From a checkpoint of a small masked image model.
Model: encoder patch size [4, 4], encoder layers 8, encoder width 256.
Rows from block 1 of the decoder of a small masked image model, named by matrix and row number. Rows with one number belong to one neuron. Each number is 128 + 24 x the weight over its row's rms, rounded and kept within 0 to 255. All counts start at 0.
After each neuron's rows are labels from the 100 images, of 14976, where the neuron reaches its largest size: "strongest on" is what is common among them; "patch colour" is the nearest of a few named colours to the mean colour under the peak. Only what is clearly more common there than usual is listed. The data: telescope images of galaxies (Galaxy Zoo DECaLS).
# gate: MLP gate (decoder.1.mlp.gate.weight, 672x256), inputs 128-255
# fc1: MLP up (decoder.1.mlp.fc1.weight, 672x256), inputs 128-255
# fc2: MLP down (decoder.1.mlp.fc2.weight, 256x672, transposed), outputs 128-255

gate.152 [128 128 105 187 128 167 128 128 110 170 128 128 128 128 128 167 128 148 128 128 157 116 128 128 128 128  97 128 128 128 128 128 128 128 128 128 191 128 128 128 128 128  65  80 128 128 145 128 128 181 128 128  38 128 128 128 128 128 157 128 150 128 128 128 128 128 103 128 115 128  73  94 128 128 128 128 172 148  72 153 128 128 128 155 119 170 128 153 128 128 128 128  91 104  93 128 128  81 128 128 128 128 154 128 128 128 128 128 128 155 120 172 128 128 128 192 135 128 128  94  74 128 128 116 128 100 128 156]
fc1.152 [153 128  84 189 128 128 128 128 128 128  62 178 128 152 128 164 128 128 156 128 128 128 128 128 128 128 137 128 146  94 128 128 128 172 128 128 128 128 128 128 128 128  98 166 128 128 104 128 118 128 128 159 112 128 128  99 128 128 128 128 196 128 128 166 128 128 128 123 155 168 128  99 128 128 145 128 128 128 113 128 104 128 128 128 128 149  77 163 128  93 128 128  96  76 128 128 144 128 128 128 128 128 128 154  95 128 128 128 126 128 128 128 128 128  89 205 159  64  73 128 128 128 139 128 128 107 128 128]
fc2.152 [128 123 128 128 128 128 146 128 128 158 128 128 128 128 128 128 139 128  89 128 128 128 128 114 128 128 128 128 128 128 128 128  64  93 128 124 104 128 128 161 128 148 128  92 128 128 128  92 128  89  78 153 128 102 128 180 128 220  79 103 128  77 128  96 167 128 128 128 128 128 128 128 172 128 128 128 128 128 128 128 128 128 128 128 128 128 128 128 167 160 128 127 128 128 128 128  79 128 128 159 128 128 131 128 128 128  78 128 195  92 106 157 207 102 128 128 128 151 128 128  70 128 128 128  99 128 128 128]
strongest on: spiral arms: yes
patch colour: brown

gate.114 [128 128 109  50 128 128 128 128  87 128 128 159 128 102 128 128 128 197 128 128 128 128 128 128 128 128 152 128 128 191 128 128 128 128 128 128 128 128 128 128 149 128 128 128 132 128 152 128 128  88  60 128 128 128 128 128 128 182 128 170 128 128 145  74 128  59 128 128 109 127 128 128  95 128 128 164 128 128 128 128 156 128 128  75 151 128 128 128 128  98 128 128 128 107  94 128 110 128 128 128 128 128 128  79 156 128 128 128 141 142 128 128  80 106 128 128 128 155 128 128 103 114 128 128 128 129 128 105]
fc1.114 [128 101  51 177 128 128 128 128 100 128 128 159  73 128 177 128 128 128 128 128 128 103 128 142 128 128 128  66 128  71 128 131  67 128 128 255 165  86  83 128 114 128 190 128 128 128 128 102 128  91 128 128 128 175 128 128 128 128 128 128 176 145 170 128 128  76 128 128 128 128 128 128 128  86 128 128 128 128 128 128 128 128 128  69 128 128 128 118 128 128 128 128 103 128 128 128 128 128 128 128  84 128 128 116 128 149 128 128 128 148 128 128 161 128 128  90 128 128 128 128 128 128 158 128 128  93 128 128]
fc2.114 [154 128 187 128 128 128 114 174 128  68 128 128 128 128 128 128 130  70 128 128 128 158 162 128 128 128 128 128 128 128 128 128 128 128 197 128 128 128 128 128  67 128 128 128 128 128 128 113 128 128 137 104 128 128 128 165 128 125 128 128  72 128 128 128 128 128 128 128 128 128 128 153 128 128 128 128 193 128 128 128 128 128 128 107 108 128 128 128 102  74 128 128 177  98 128 156 128 128 122 128 110 154 191 188 128 128 128  53  84 128 128 147 128 128 128 128 128 175 190 128 128 128 128 128 128 128 103 128]
strongest on: bar: no
patch colour: brown

gate.10 [128 128 128 128 128 189  97 128 171 128 128 159 128 128  94  70 128 180 128 128 128 128 128 128 128 128 166  80 141 144  56 128 169 128 128 128 156 128 128 128  71 128 128 195 128 128 128 128 119 128  94 128 128 128 128 163 128 128  84 128 128 128 128 107 103 128 128 128 128 128 128 128 128 128 128 128 128 128 128 128 105  93 128 128 128 128 128 128 128 128 128 165 219 104 124 128 142 106 128 163 128 159 128 128 128 128  63  57 128 174 128 128 128  62 128 128 128  87 128 128 128 128 128  82 128 111 199  82]
fc1.10 [128 128 128 128 128 128 128 173 128 128 128 128 164 128 128 128 128 128 128 128 128 128 128 128 145 128 128 128 128 225  80 161 128 128 111  97 128 128  82 128 128 173 128 128 128 128  74 128 128 128 128 128  85 128 128 128 128 151 128 128 128 128 136  81 183 128 128  95 172 128 128 165 128 128  58 128 128 128  43 128 128 193 128 128 196 128 128 128  50 128 128 128 172 128 128 128 128 128 128 128 128 128 128 128 128  80 128 146 128 128 128 128 128 128 128  71 128 128  74 128 128 128 171 128 175 128 128 128]
fc2.10 [138 128  99 128 128 128 128 128 128 128 128 156 128 159 128 128 128 128 134 128 128 128 128 128  85 171 128 108 128 128 147 128 128 178  68 128 109 128 111 128 146 128 128 168  86 128 128 164 128 162 152 128 128 128 128 128 128 128 128 128 128 128 128 128 106 128 128 153 128 128  84 128 128 128 128  97 100 128 128 166 128 128  77 128 128 107 128 128  86 128 187 128 128 128 137 128 128 128 220 128 128 128 128  62 107 128 107  70 128 128 128 128 199 128 128  89 111 128 128 128 128 139 159  88  71 128 128 128]
strongest on: spiral arms: yes
patch colour: brown

gate.100 [130 128 128 128 128 128 128 198 128 128 128 128 128 128  71 187 163 128 128 128 128 128 128  76 161  94 128 128 179 151 128 128 128 128 128 128 128 128 143 128 128 128  85 158 139 128 128  99 128 200 128 128 128 195 128 190 128 128 139 128 166 104 128 128 128 128 128 128  95 128 128 128 128 128 128 128  74 128 128 128 128 132 128 225 128 128 128 128 128 128 128 128 128 128 187 128 128 128 128 128 128 128 128 128 128 122 128  86 132 121 128 128 194 128  83 128 128 128 128 128 102 128 115 128 152 128 128 128]
fc1.100 [128  95 128 170  98 174 121 135  43 128 120 124 128 102  58 147 128 196 128 128  66 128 128 128 128 128 135 128 128 147 128 128 128 172 128 128 128 128 157 151 128 104 128 128 199 128 128 128 156 150 128 128 128 128 128 144 128 128 128 178 128  76 128 128 128 127 128 128 127  98 128 128 128 128 128 128  70 128 128  74 188  75 128 128 134 174 128 128 145 128 158  40 128 190 128 128  90 128 152 101 138 128 110 128 128 128 128 128 128 128  82 195 128 128 128  98 128 205 128 128 128 107 128 128 108 128 109 128]
fc2.100 [128 210 128 128  92 128 178 128 128 185 128 115 165 128 128 163 128 160 128 128 128 128 128 128 128 128 157  85 128 128 128 128 107 128 128 128 128 156 174 128 128 128 128 128 137 101 128  92 128 128 210 128  98 146  98 180  92  77 144 128 128 128  76 100 104 128 131 103 128 128 128 180 128 128 166 128 128 128 128 128 128 128 128 128 128 152 128 183  80 142  80 173 179 128 128 128 128 128 128 128 128 128  57 128 112 128 128  65 128 128 112 141 128 166 128 128 128 128 128 108 153 165 128  76 128 128  99 128]
strongest on: shape: featured or disk; edge-on disk: no; spiral arms: yes
patch colour: brown; grey

gate.118 [128 128 128 128 128  83 128 107 128 128 179 128 149 128 124 128  91 128 128 128 128 128 128 132 148 128  90 128 137 152 128 162 128 128 128 144 196 128 128 128  87 128 141 128 128 166 128 191 145 128  83 128 128 177 128  85 146 128 128 147 189 128 128 128 161 186 128 187 128 184 128 128 128 128 128 128 128 128 128 128 128 128 128 128 128 128 128  98 128 128 169 154 128 123 128  90 128 163 104 128 128 128 126 169 128 128 128 128 128 128 180 128 128 128  95 192 128 128 133 128 128  95 117 128 128  90  53 128]
fc1.118 [128 140 136 128 128 128 128 128 128 128 128 128 212 180 128  91 173 128 128  90 128 120 169  76 128 128 128 128 128 114 105  70 128 128 132 128 128 128 128 128 128  83 128 128 128 128 178 128 100 128 128 128 133  75 128 128  83 128 142 128 128 128 128 128 105 142 128 128 171 128 128 128 185 128 128 128 128 164 128 106 164 128  96 128 128 128 109 183 104 128 128 128  83 114 114 128 128 128 128 128 128 128 147 128 128 128 115 128 109 128 128 128 128  98 176 128  95 128 128 129 128 169 127 128 128 128 128 107]
fc2.118 [115 128 128 128 151 188 154 128 128 128 139 115 128 111 128 113 161 128 128 100  92 128 128 128  90 104 164 128 128 109 183 128 128 171 128 128 128 114  99 128 128 128 128 128 128 109 130 169 128 128 128 128 128 141 128 128 128 163 189 128 128 128 128 172  61 101 112 128 128 157 128 128 128 128 128 128 128 128 128 128  99 128 160 128  92 128 128 128 128 128 128 128 128 190 128 128 153 122 235 128 128 128 128 128 128 128  76 128 128 128 119 128 128 128 128 128  79 154 128 128 169 128 190  73  75 128 128 128]
strongest on: shape: featured or disk; edge-on disk: yes; roundness: cigar-shaped
patch colour: brown

gate.587 [128 130 180 128 128 128 175 100 128 128 144 172 128 139 128  90 128 157 128 128 142  42 128 152  86 128 128 128 110  97 128 128 128  65 135 128 128 128 128 128 133 128 122 124 128 128 128 128 128 128 128  78 139 128 128 128 193 149 128 128 100 128 128 128  96 171 128 175 164 128 128 144 128 128  78 128 128 128  55 128 128 114 128  89 154 160 128 128  79 128 149 128 119  93 128 128 176  51 128 128 128 128 169 128 118 128 128 128  94 128 163 128  98 128 128 128 128  72 161  66 203 128 128 128 128 128 128 128]
fc1.587 [128 128 128 128 128 128 150 103 120 128 174 128 128 128 128  89 159 128 128 128 169 128 128 163 128 128 128 143 128 115 128 128  66 128  93 128 128 128  95 167 128 128 101 128 128 128 128 128  74  96 128  93 128 201 128 107 128 128 128 128  94 128 128 128 128 154  51 145 128 128 128 128 168 128 128  55 128 128 128 128 128 125 128  99 128 128 128 128 114 128 104 128 128 101 128 110 152 128 103  60  54 128 128 128 106 160 128 128 128 128 128 128 128 128 128 128 133 128 128  74 128  52 128 128 128 186 128 128]
fc2.587 [128 128 128 128 128  53 175 128 128 193 128 128  65 128 128 128 156 107 128 128 219 144 128 128 128 128 141 128 128 128 128 128 128 171 128 128 128  86 128 128  84 128 159 128  80 161 128  95 136 128 128 128 128 125 112 128 128 128 128 201 128 128 128 140 150 128 128 122 128 128 128 128 128 133 113 128 128  52 128 163 102 128 128 128 166 113 157  56 128 156  91 128 125 128 147 172 128 128 128 128 128 106 128 128 128 128 156 128 171 128 128 128  86 128 128 128 128 128 115 128  70  63 128 128 128 106 128  86]
strongest on: spiral arms: yes
patch colour: brown

gate.53 [128 128 128 128 120 128 128 128 121 128 128 184 137 128 104 128 128 128 128 159 183 128 128 128 128 128 128 128 128 128 128 154 161 100 170 128 128 164 177 128 128 128 128 128 128 128  51 128 128 128 128 128 128 128 171 128 128 128 128 147 147 128 128 128 128 128 128 128 128 128 195 179 128 182 128 128 128 128 128 128 128 128 209 128 128 128 128  93 189 104 122  81  66 128 100 128 128 128 128 128 128 128 128 128 128 128 128 128 128  63 128 128 128 128 128 128 128  56 128 116 128 128 128 181  97 128 128 128]
fc1.53 [128 128 128 146 116 128 105 128 182 128 128 128 128 128 120 195 141 128 128 156 179 128 128 128 180 128 128 171 128 128 128 128 128 128 175 128 128 128 128 128 128 128 144 128 128 128 128 128 101 128 128  74 147 128 128 128  85 128 128 128 128 128 128 128  88 234 128 128 128 128 128 187 128 157 128  65  69 128 128 128 128 128 128 128 128 128 128  37 128 128 179 128  76 128 128  62 128 128 178 128  87 128 128 128 128 128 128 128 128 128 128 128 128 128 122 128 128 128 128 128 184 112 128 136 128 128 158 128]
fc2.53 [128 128 128 185 176 128 128 128 128  37 128 164 128 128 128 128 128 128 128 128 151 128 128 128 128  86 128 128 128 128 128 128  94 128 128 168 128  66 128 182 128 128 128 128 128 128 128 128 128 128 128 128 128  73 128 128 119 128  82 128 128 128 128 128 128 154 128 128 128  69 128 141 128 159 128 128 128 128 106 128 128 128 128 128 128 128 128 128 128 128  46 128  96 124  88 128 128 128 128 128  67 182 187 128 128 128 128 128 128 128 217 177 128 128  62 128 128 105 128 139 128  72 117 154 128 152 128 128]
strongest on: edge-on disk: yes; roundness: cigar-shaped
patch colour: grey

gate.399 [128 128 128 128 128 179 128 128 149 128 128 122 128 168 128 128 162 128 128  98 128 153 128 128 128 128 128 128 149  94 128 171 128 165 128 120 128 128 158 128 100  68 128 128 128 174 128  68 128 128 128 128  79 173 128 128 128 107 158 128 128 128 128 128 128 128 128 168 160 128 169 117 128 128  74 164 128 100 128  69 175 128 107 128 128 128 128 128 128 128 128 128 158  74 198 140 128 128 128 128 128 112  92 128 206 128 128 128 128 128 128 128 128 128 177 181 128 128 128 128 128 128 128  44 128 128  83 128]
fc1.399 [128 128 128 128 128 128 128 110 128 155 128 128  85 128 128 128  77 128 128 128 128 168 128  76 128 128  97 128 128 128 128 128 128 128 128 128  67 162 128 128 128 161 167 128 128 128 128 216 128 128  65 128 128 159 128 128 128 128  82 128  78 128 128 119 128 128 106 119 128 128 128 128  87 128 173 128 128 128 128 128  74 128 128 128 128 128 128 128 128 128 128 163 111 128 128  94 128 128  57 128 128 128 128  95  96 128 128 128 128 128 128 178 173 128 116 128 164 128 128 128 128 128 128 128 128 128 128  72]
fc2.399 [128 128 128 128 128 128 128 128 128 185 128 128 162 173 166 128 128 128 128 148  52 193 187 128  77 128 143 128 128 128 128 128 141 128 196 134 128 128 128 128 128 128 128 159 128 128 128 121 128 128 131 128 128 149 128 128 128 128 128 128 128 128 128 128 128 128 128 128 128 128 137 128 155  98 170 128 128 128  93 128 128 128 104 128 128 128 128 128 128 128 160 128 128 128  46 128 128 128 128  95 128 128 128 128 128 128 128 172 128 128 155 128 201 128 128 128 128 114 128 128  60 128 128 128 128 128 128 163]
strongest on: shape: featured or disk; edge-on disk: yes
patch colour: brown; grey

gate.9 [128  80 128 128 128 128 128 128 128 128 128 128 128 128 128 128 128 128 181 128 128 171 128 128 142 128 128 128 128  55 128 183 128 128 128 128 128 128 128 128 128 128 128 128 128 163 195 128 128 159 128 128 128 128 179 128  62 128 128 128 128 128 128 128 128 128 128 128 119 128 128 128 128 128 128 128 128 128  89 128 128  89  57 128 128 128 242 109 128 128 128 106 128 128 128 128 128 128 128   8 128 128 128  92 128  75 128 128 128 128 106 171 128 128 128 174 128 128 128 155 128 128 187 128 128 128 128 128]
fc1.9 [176 128  67 128 128 128 128 128 128 128 128 128 128 128 128 128 128 128  91 128 128 128 154  98 128 128 128 170 128 106 193 128 128 128 128 128 128 128 128 128 128 128 128 128 128  66  24 128 128  87 128 128 128 128 128 128 128 128 128  47 128 128 128 128 128 128 128 128 128 166 128 101 128 128 155 128 128 128 128 128 128 175 128 128  98 128  89 128 128  81 128 169 128 128 160 128 128 128 128 128 128 128 190 128 128 110 133 128 128 128 128 212  49 128 128  98 182 128 128 128 128 128 184 128 128  80 176 128]
fc2.9 [128 152 128 128 128 128 128 128 128 128 128 128 128 161 128 128 128 128 128 128 150  56 128 128 122 128  55 128 128 128 128 128 128 128 128  36 151 128 128 128 128 128 128 172 128 108  84 176 128 128 128 128 168 128 128 128 128 206 128 128 128 128  95 129 128 128 128  68 128 128 101 128 128 128 128 130 129  64 128 110 128 128 128 189 128 128 133 168 128 128 128 128 128 128 128 128 128 128  39 128 128  76 128 128 128 128 128 112 118 128 128 151 112 128 173  67 113  67 128 128 128 171 128 128 128 128 160 128]
strongest on: shape: featured or disk; edge-on disk: no; spiral arms: yes
patch colour: brown; grey

gate.273 [128 174  58 128 118 128 165 186 122 128 128 128 128 120 128 105 138  92 128 148 173 128 128 128 128 128 128 128 128 113 128 128 128 128 128  74 128 128 128 137 128 128 128  90 128 128 128 128 128 128 128 128 165 128 128 128 149  94 128 128 128 128  66 165  95 128 196 128 128 128 190 128 128 128 180 174 128 107 128 128 128 128 128 128 103 128  41 128 128 128 128 128 128 128  89 128 128 149 128 109 101 128  86 128 128 128 128 141 159 128 128 110 128 128 128 128 128  64 174 128  97 128 128  83 152 128 128 128]
fc1.273 [128  27 128 128 128 128 128  90 116 128 128  92  74 106 128 128 182 139 152 128 128 128 128 128 128 128 110 134 128 128 128 125 181 128 128 167 198 128 156 170 128 156 128 128  95 128 128 128 154 151 128 152  77 118 128 128 128 190 128 128 128 128 128 128 128 168 128 128 128 128 128 128  75 128 128 108 128  96 128 172 128 128 128 128  54 186 128 128 159 128 128 128 128 128 141 128 133 128 128 128 128  91  93 128 128 128 169 112 128 128 134 128 128 147 128 128 128 101 128 128 128 128 150 128  91 128 128 176]
fc2.273 [128 128 128 158 128 128 128 113 128 128 128 122 128 138 128 168 128  95  90 142 128 128 128  93 144  98 128  71  56 128 128 128 128 137 128 128 128 128 128 128 128 107 128 128 128 128 155 128 128 128 128 128 181 184 128 128 128 128 128 128  74 184 128 183 219 128  72 128 128 128 128 128 182 128 128 128  93 128 128  80 128 128 128 128 128 128 190 128 128 108 128 128  80 128 128 128 128 128  83 128  76 128 128 128 128 128  94 128 128  46 128 128 128 128 128 128 128 100 128 128 128 128 128 176 128 206 128 128]
strongest on: roundness: cigar-shaped; edge-on disk: yes
patch colour: grey; brown

gate.551 [ 95 128 128 128 128 128 128 128 128 128 128 161 128 128 128 128 128  81 128 128 128 128 128 128 128 128 128 142  97  71 128 128 128 172 152 128 128 128 128 128 128 149  87 128 128 163 128  86 138  69 128 136 171 128 128 128 173  89  63 101 148 128 166 170 128 128 128 128 128 183 128  71 172  84 128 194 128 128 168 128  76 128 128 128 128 128  76 128 128 155 128 128 144 128 148 128 128 172 128 128 111 128 128 128 128 128 128 128 128 128 128 128 128 128 128 138 158 128 128 128 128  98 100  88 128 128  88 159]
fc1.551 [128 128 128 128 128 118 128 128 128 128  90 128 128 149  66 128 128  21 177 128 128 128  99 128 191 128 128 124 128 128 128 197  81 148 128 128 157 128  88 128 128 128 128  67 135 128 128  92 128 128 121 128 128 128 173 128 136  76 108 128 197 158 128 128 128 209 128 128 128 128 200 128 126 128 128 128 142 128 155 102 128 128 128 146 128 155 128 128 168  91 128 128 128 128 128 128 128 191 128 128 128 176 128 132 128 128 128 124 128 183 128 128 128 128 128  82 151 128 128 107 128 105  93 128 162 128  73 136]
fc2.551 [128 170 128 128 128 128 128 161 128  81 128 128 128 128  79 128 113 128 128  81 128 128  70 144 128 128 128  94 158 153 128 128 161 128 128 128  80 128 128  76 128 128 128 128 134 128 128 128 128 128 106 128 128 158 128 128 128 122 163 110 128 128 150 149 128 128 128  99 128 128 128 128  77  84 128 128 128  88 155 165 124 128 128  78 150 162 193 125 128 128 128 128 128 128 112 128 128  85 110 162  83 128 121 110 128 128 128  86 101 128 128 128 128 128  74 128 128 128 128 128 179 128 128 128 128 128 128 173]
strongest on: roundness: cigar-shaped; edge-on disk: yes
patch colour: brown

gate.134 [128  93 188 196 147 128 160 128 128 105 128 128 128 130 165 128 201 128 128 141 128 128 128 128 114 128 176 129 128 128 128 104  80 128  71 119 128 128  73 128 128 163  71 128  98 128 128 128 159 128 128 128 128 102 168 128  83 128 128 128 128 128 181  95 128 128 128  90 128 128 128 128 156 128 128 128 128  79 128 128 128 158 128 128 128  95 176  77 128 128 128 105 128 128 128 102 128 148 128 128 128 128 128 108 128 149 128 155 186 128 130 128 145 155 186 128 128 128 128 128 104 128 153 128 128 157 128 162]
fc1.134 [167 128 128 133 128 128 128 128 128 128 128 128 128 128 128 119 128 128 128 163 128 128  78 128 198 102 128 128 128 128 128 157 128 128 107 128 128 128 164 128 154 128 128 128  90  73 128 128 185 128 128 128 128 113 128 148 128 128 128 128  87 145 114 128 171 181 128 128 128 128 128 128 156 128 128 128 128 161  86  86 128 128 128 128 128  86 128  94 128 128 128 128 128 128 128 128 128 128  78 107 128 128 170 163 128 128 128 128 128 211 128 128 151 128 128 128  86 128 128 128 128  88 128 128 166 140 128 109]
fc2.134 [128 128 128 128 128  83 128 128  76 128 128 161 128 218 128 128 128 128 132 128 128 103 148 128 128  96 133  95 128 128  96 113 100 166  78 128 137 127 128 128 132 128 128 128 128 142 128 107  80 128 171 128 128 128 159 128  78 128 128  63 128 128 128 105  54  58 128 128 128 117 128 138 128 128 128 128 101 128 174 128 128 128 128  80 128 151 156 147  89 128 128 128 128 128 102 128 112 128 167 128 128 186  70 128 128 128 128 128 151 128 144 179 128 128 128 144 128 128 128 128 128 128 128 128 128 101 157 128]
strongest on: spiral arms: yes
patch colour: brown

gate.515 [128 128 128 128 128 128 128 128 128 128 128 128 141 185 128 128 128  68 128 128 128 128 128  72 128 169  60 128 128 113 128 128 128 128 107 128 128 128 128 183 128 128 153 128 128 102 128 128 182  90 200 128 128 128 128 104 128 179 128 128 128 128 128 128 128 128 128 128 128 128 128  90 128 128 128 128 128 128 128  72 128 128 128 181 128 128 128 128 151 241 128 128 128 128 128 128 128 128 187  86 145 128 128 163 128 128 128 128 128 128 128 128 128 153 128  71 128 128 172 128 128 100 128 128 128 128 128 128]
fc1.515 [128 128 128 128 128 128 128 128 128 172 128 128 128 128 131 128 128 128 128 128 128 128  98 128 128 128 128 128 128  72 128 128 128 128  91 128 128 192 128 128 128 128 215 128 128 128 128 128 128 128 128 128 128 128 128 128 128 128 196 128 128  79 128 128 110 128 128 128 128 128 149 128 128 128 128 128 128 128  87  38 128 128 128 128 128 128 128 101 128 128 128  87 128 128 128 128 147  92 175 128 128 128 128 128 128 128 128 128 128 128 128 128 128 200 182 128 128 128 128 128 128 128 128 128 128 128 216 128]
fc2.515 [128 128  78 104 128  57 128 128 128 128 128 128  84  66 128 128 128 128 128 128 103 128 128 128 128 128 128 128 128 128 128 128 147 128 128 128  75  88 128 128 128 128  84 128 128 180 128 171 128 215 128 128 128 128 128 166 128 128 128 128 128 200 128 110 128 128 128 128 128  80 128 164 128 128 128  25 128 107 119  86 128  69 128 128 203 128 128  85  96 175 128 169 100 128 128  86 128 128 128 128 128 128 155 128 128 136 199 128 128 128 185 128 128 128 128 100 128 128 128 128 128 128 128 128 128 128 128 122]
strongest on: bar: no
patch colour: brown

gate.217 [128 165 115 148 128 128 128 128 128 154 128 106 128  91  91 128 128 155 128 128  66 128 128 128 100 128 128 128 128  47 128 128 128 128 124 128 200 128 128 128 128 128 128 128 128 128  87 128 147 128 128 171 128 128 128 128 188 126 186 128  62 128 185 128  94 115  96 128  49  57 107 128 128  98 184  89 158 128 128 128 128 128 128 128 128 128 128 181 178 128 128 128 108 128 128 160 128 128 164 128 105 177 128  79 128 128 128 194 141 128 128 128 128 128 128 128 128 128 128 128 128 128 128 128 128 128 128 128]
fc1.217 [128 128 177 128  57 128 128  87 122 167 128 182 128 128 128 156 128  80 128 128 128 170 142 128 171 128 128 128 128 155 128 128 128 128 128 117 128  82 128 128 128 128  82 128 128 128 128 128 128 183 128  75 128 128 128 128 128 128 128 128 128 128 128 128 193 146 128 128  88 128 128 128 128 128 128 130 148 128  94 135  40 128 128 128 128 128 128 128  84 128 128 128 128 128  99 128  79  60 128  82 128  68 147 169 128 128 128 128 128 128 128 128 153 128 128 128 128 128 128 128  71 184 128 128 128 128  99 128]
fc2.217 [ 70 128 128  91  97 169 177 128 128 128 128 123 128 128 159 128 128 128 128 122 159 128 128 128 128 128 128 128 171 128 128 128 128 128 128 167  49 170 128 132 128 128 128  96 121 128 145 128 128 128  99 128 128 128 128 128  79 128 109 128 128  69 128 128 128 199 128 100  92 207 128  80 128 128 128 173 128 128 128 195 140 128 179 128 128 161 128 128 128 128 128  81 128 128 128 128  90 128 128 176 128 177 128 128  80 128 114 159 128 128 159 180 128 128 128 128 128 145 128 128 149 128 128 128  79 173 128 101]
strongest on: bar: no
patch colour: brown

gate.95 [189 128 128 128 128 128 128 128 128 128 128 128 154 128 128 128 128 120 128 128 128 128 146 106 159 128 128 128 128 128 128 109 128  78 209  52 128 178 128 126  81 128 128 154 128 128 128  81 128 214  80 128  85 128 128 110 133 128 128 163 128 128 128 128 128 128 128 128 128 128 128 128 128 158 128 128 127 128 128 128 128 139 111 140 128 128 128 128 128 128 128 128 128 128 128 128 128 161 132 175 128 128 141 109 128 171  77 128 128 128 145 128 128 128 170 128  81 128 128 218 128 128 161  50 128 128 128  83]
fc1.95 [128 128 128 128 192 128 107 185 128 128 128 128  65 135 128 128  71 128 128 128 154 128 128 128 128 128 128 128 173 128 155 128 111 128 128 128 128 140 128  88 169 128 128 128 128 128 128 190 128 128 128 128 128 128 107 128  74 151 128 128 128 165 128 128  62 190 183 128 128 128 172 163 128 128 177 128 128 128 128 154 128 122 128 128 128 213 128 128 128 128 128 128 128 128 188 128 128  73  99  88  62 128 128  77 128 158 190 128 128 128 128 170 159 161 128 128 176 128 128 128 128 128 128 128 128 111 168 128]
fc2.95 [128 128 128 128 128 128 128 152 128 128 170 128 128  75 128 128 128 128 197 128 128 128 126 128 162 128 128 128 128 128 128 128 128 128 128 101  78 144 159 128  47 119 128 128  12 128 128  49 128 128 128 128  81 128 128  81  67 128 128 128 128 128 128  45 128  99  90 128 128 128 128 128 128 128 128 128 128 128 186 116 128  81 128 193 108 128 128 171 128 128 128 128 128 128 128 128 128 128 128 128 128 128 128 100 128 128 128  38 128 128 128 128 128 128 128 128 128 128 128 128 128 128 128 128 182 128 128 128]
strongest on: bar: no
patch colour: brown

gate.76 [128 128 111 128 128 110 128 128  87 128 128 155 145 128 128  85 128 128 128 128 145 128 189  83 128 161 128 128  81 128  82 128 128 128 170 128 128 179 137 168  43 128 160  80 128 128  63 128 128 143 128  92 128 128 165 128 128 128 128 179 128 128 162 151 128 148 139 128 128 128 128  92 155 128 101  91 128 210 128 128 128 128 128 128 151 128 128 151 128 128 146 128 115 128 124 128 128 135 128  88 128 128 128 125 176 128 121 149 128  78 128 128  91  90 128 128 118 128 128 128 156 128 160  38 128 136 128 128]
fc1.76 [112 166 128 128 103 128 128 128 149 128 128  95 100 128 128 128 128 164 128 128 128  92 128 146 128 128 128 128 128 128 128 128 128 125 128 128  91 107  86 128 128 177 128 152 165 128 113 128 191  82 158 128 155 103 128 128 171  99 128  77 128 140 128 128 128 128 128  99  97 128 128 128 128 160 150 128 128  84 128 128 180 128  99 128 128 128 128 128 128 168  87 128 128 110 128  78 128 128  88 105 113  71 128 128 128 128 128 128 185 167  75 128 128 128 128  80 128 128 128  99 128  63 128 128  81 128 128 168]
fc2.76 [128 128 128 128 171 128 109 128 100  84 132 128 128 128 128 189 128 111 128 175 128 164 138 128 128 128 128 150 170  94 128 128  96 128 128 128 128 128 128 128 128 128 128 128 128 128 128 128 128 128 128 128  96 163 128 128  60 128 128 198 128  71 128 128 128 128 128 128 128 128 160 128 128 128 128 128 165 128 128 128 128 128 128 128 128 124  41 180 128 128 128 128 128 128 128 128 128 128 148 128 128 128  17 118 128 128 128 128  79 128 128 128 128 128 128 128 128 128 128 128 128 128 128 128 128 128 128 128]
strongest on: edge-on disk: yes; roundness: cigar-shaped
patch colour: brown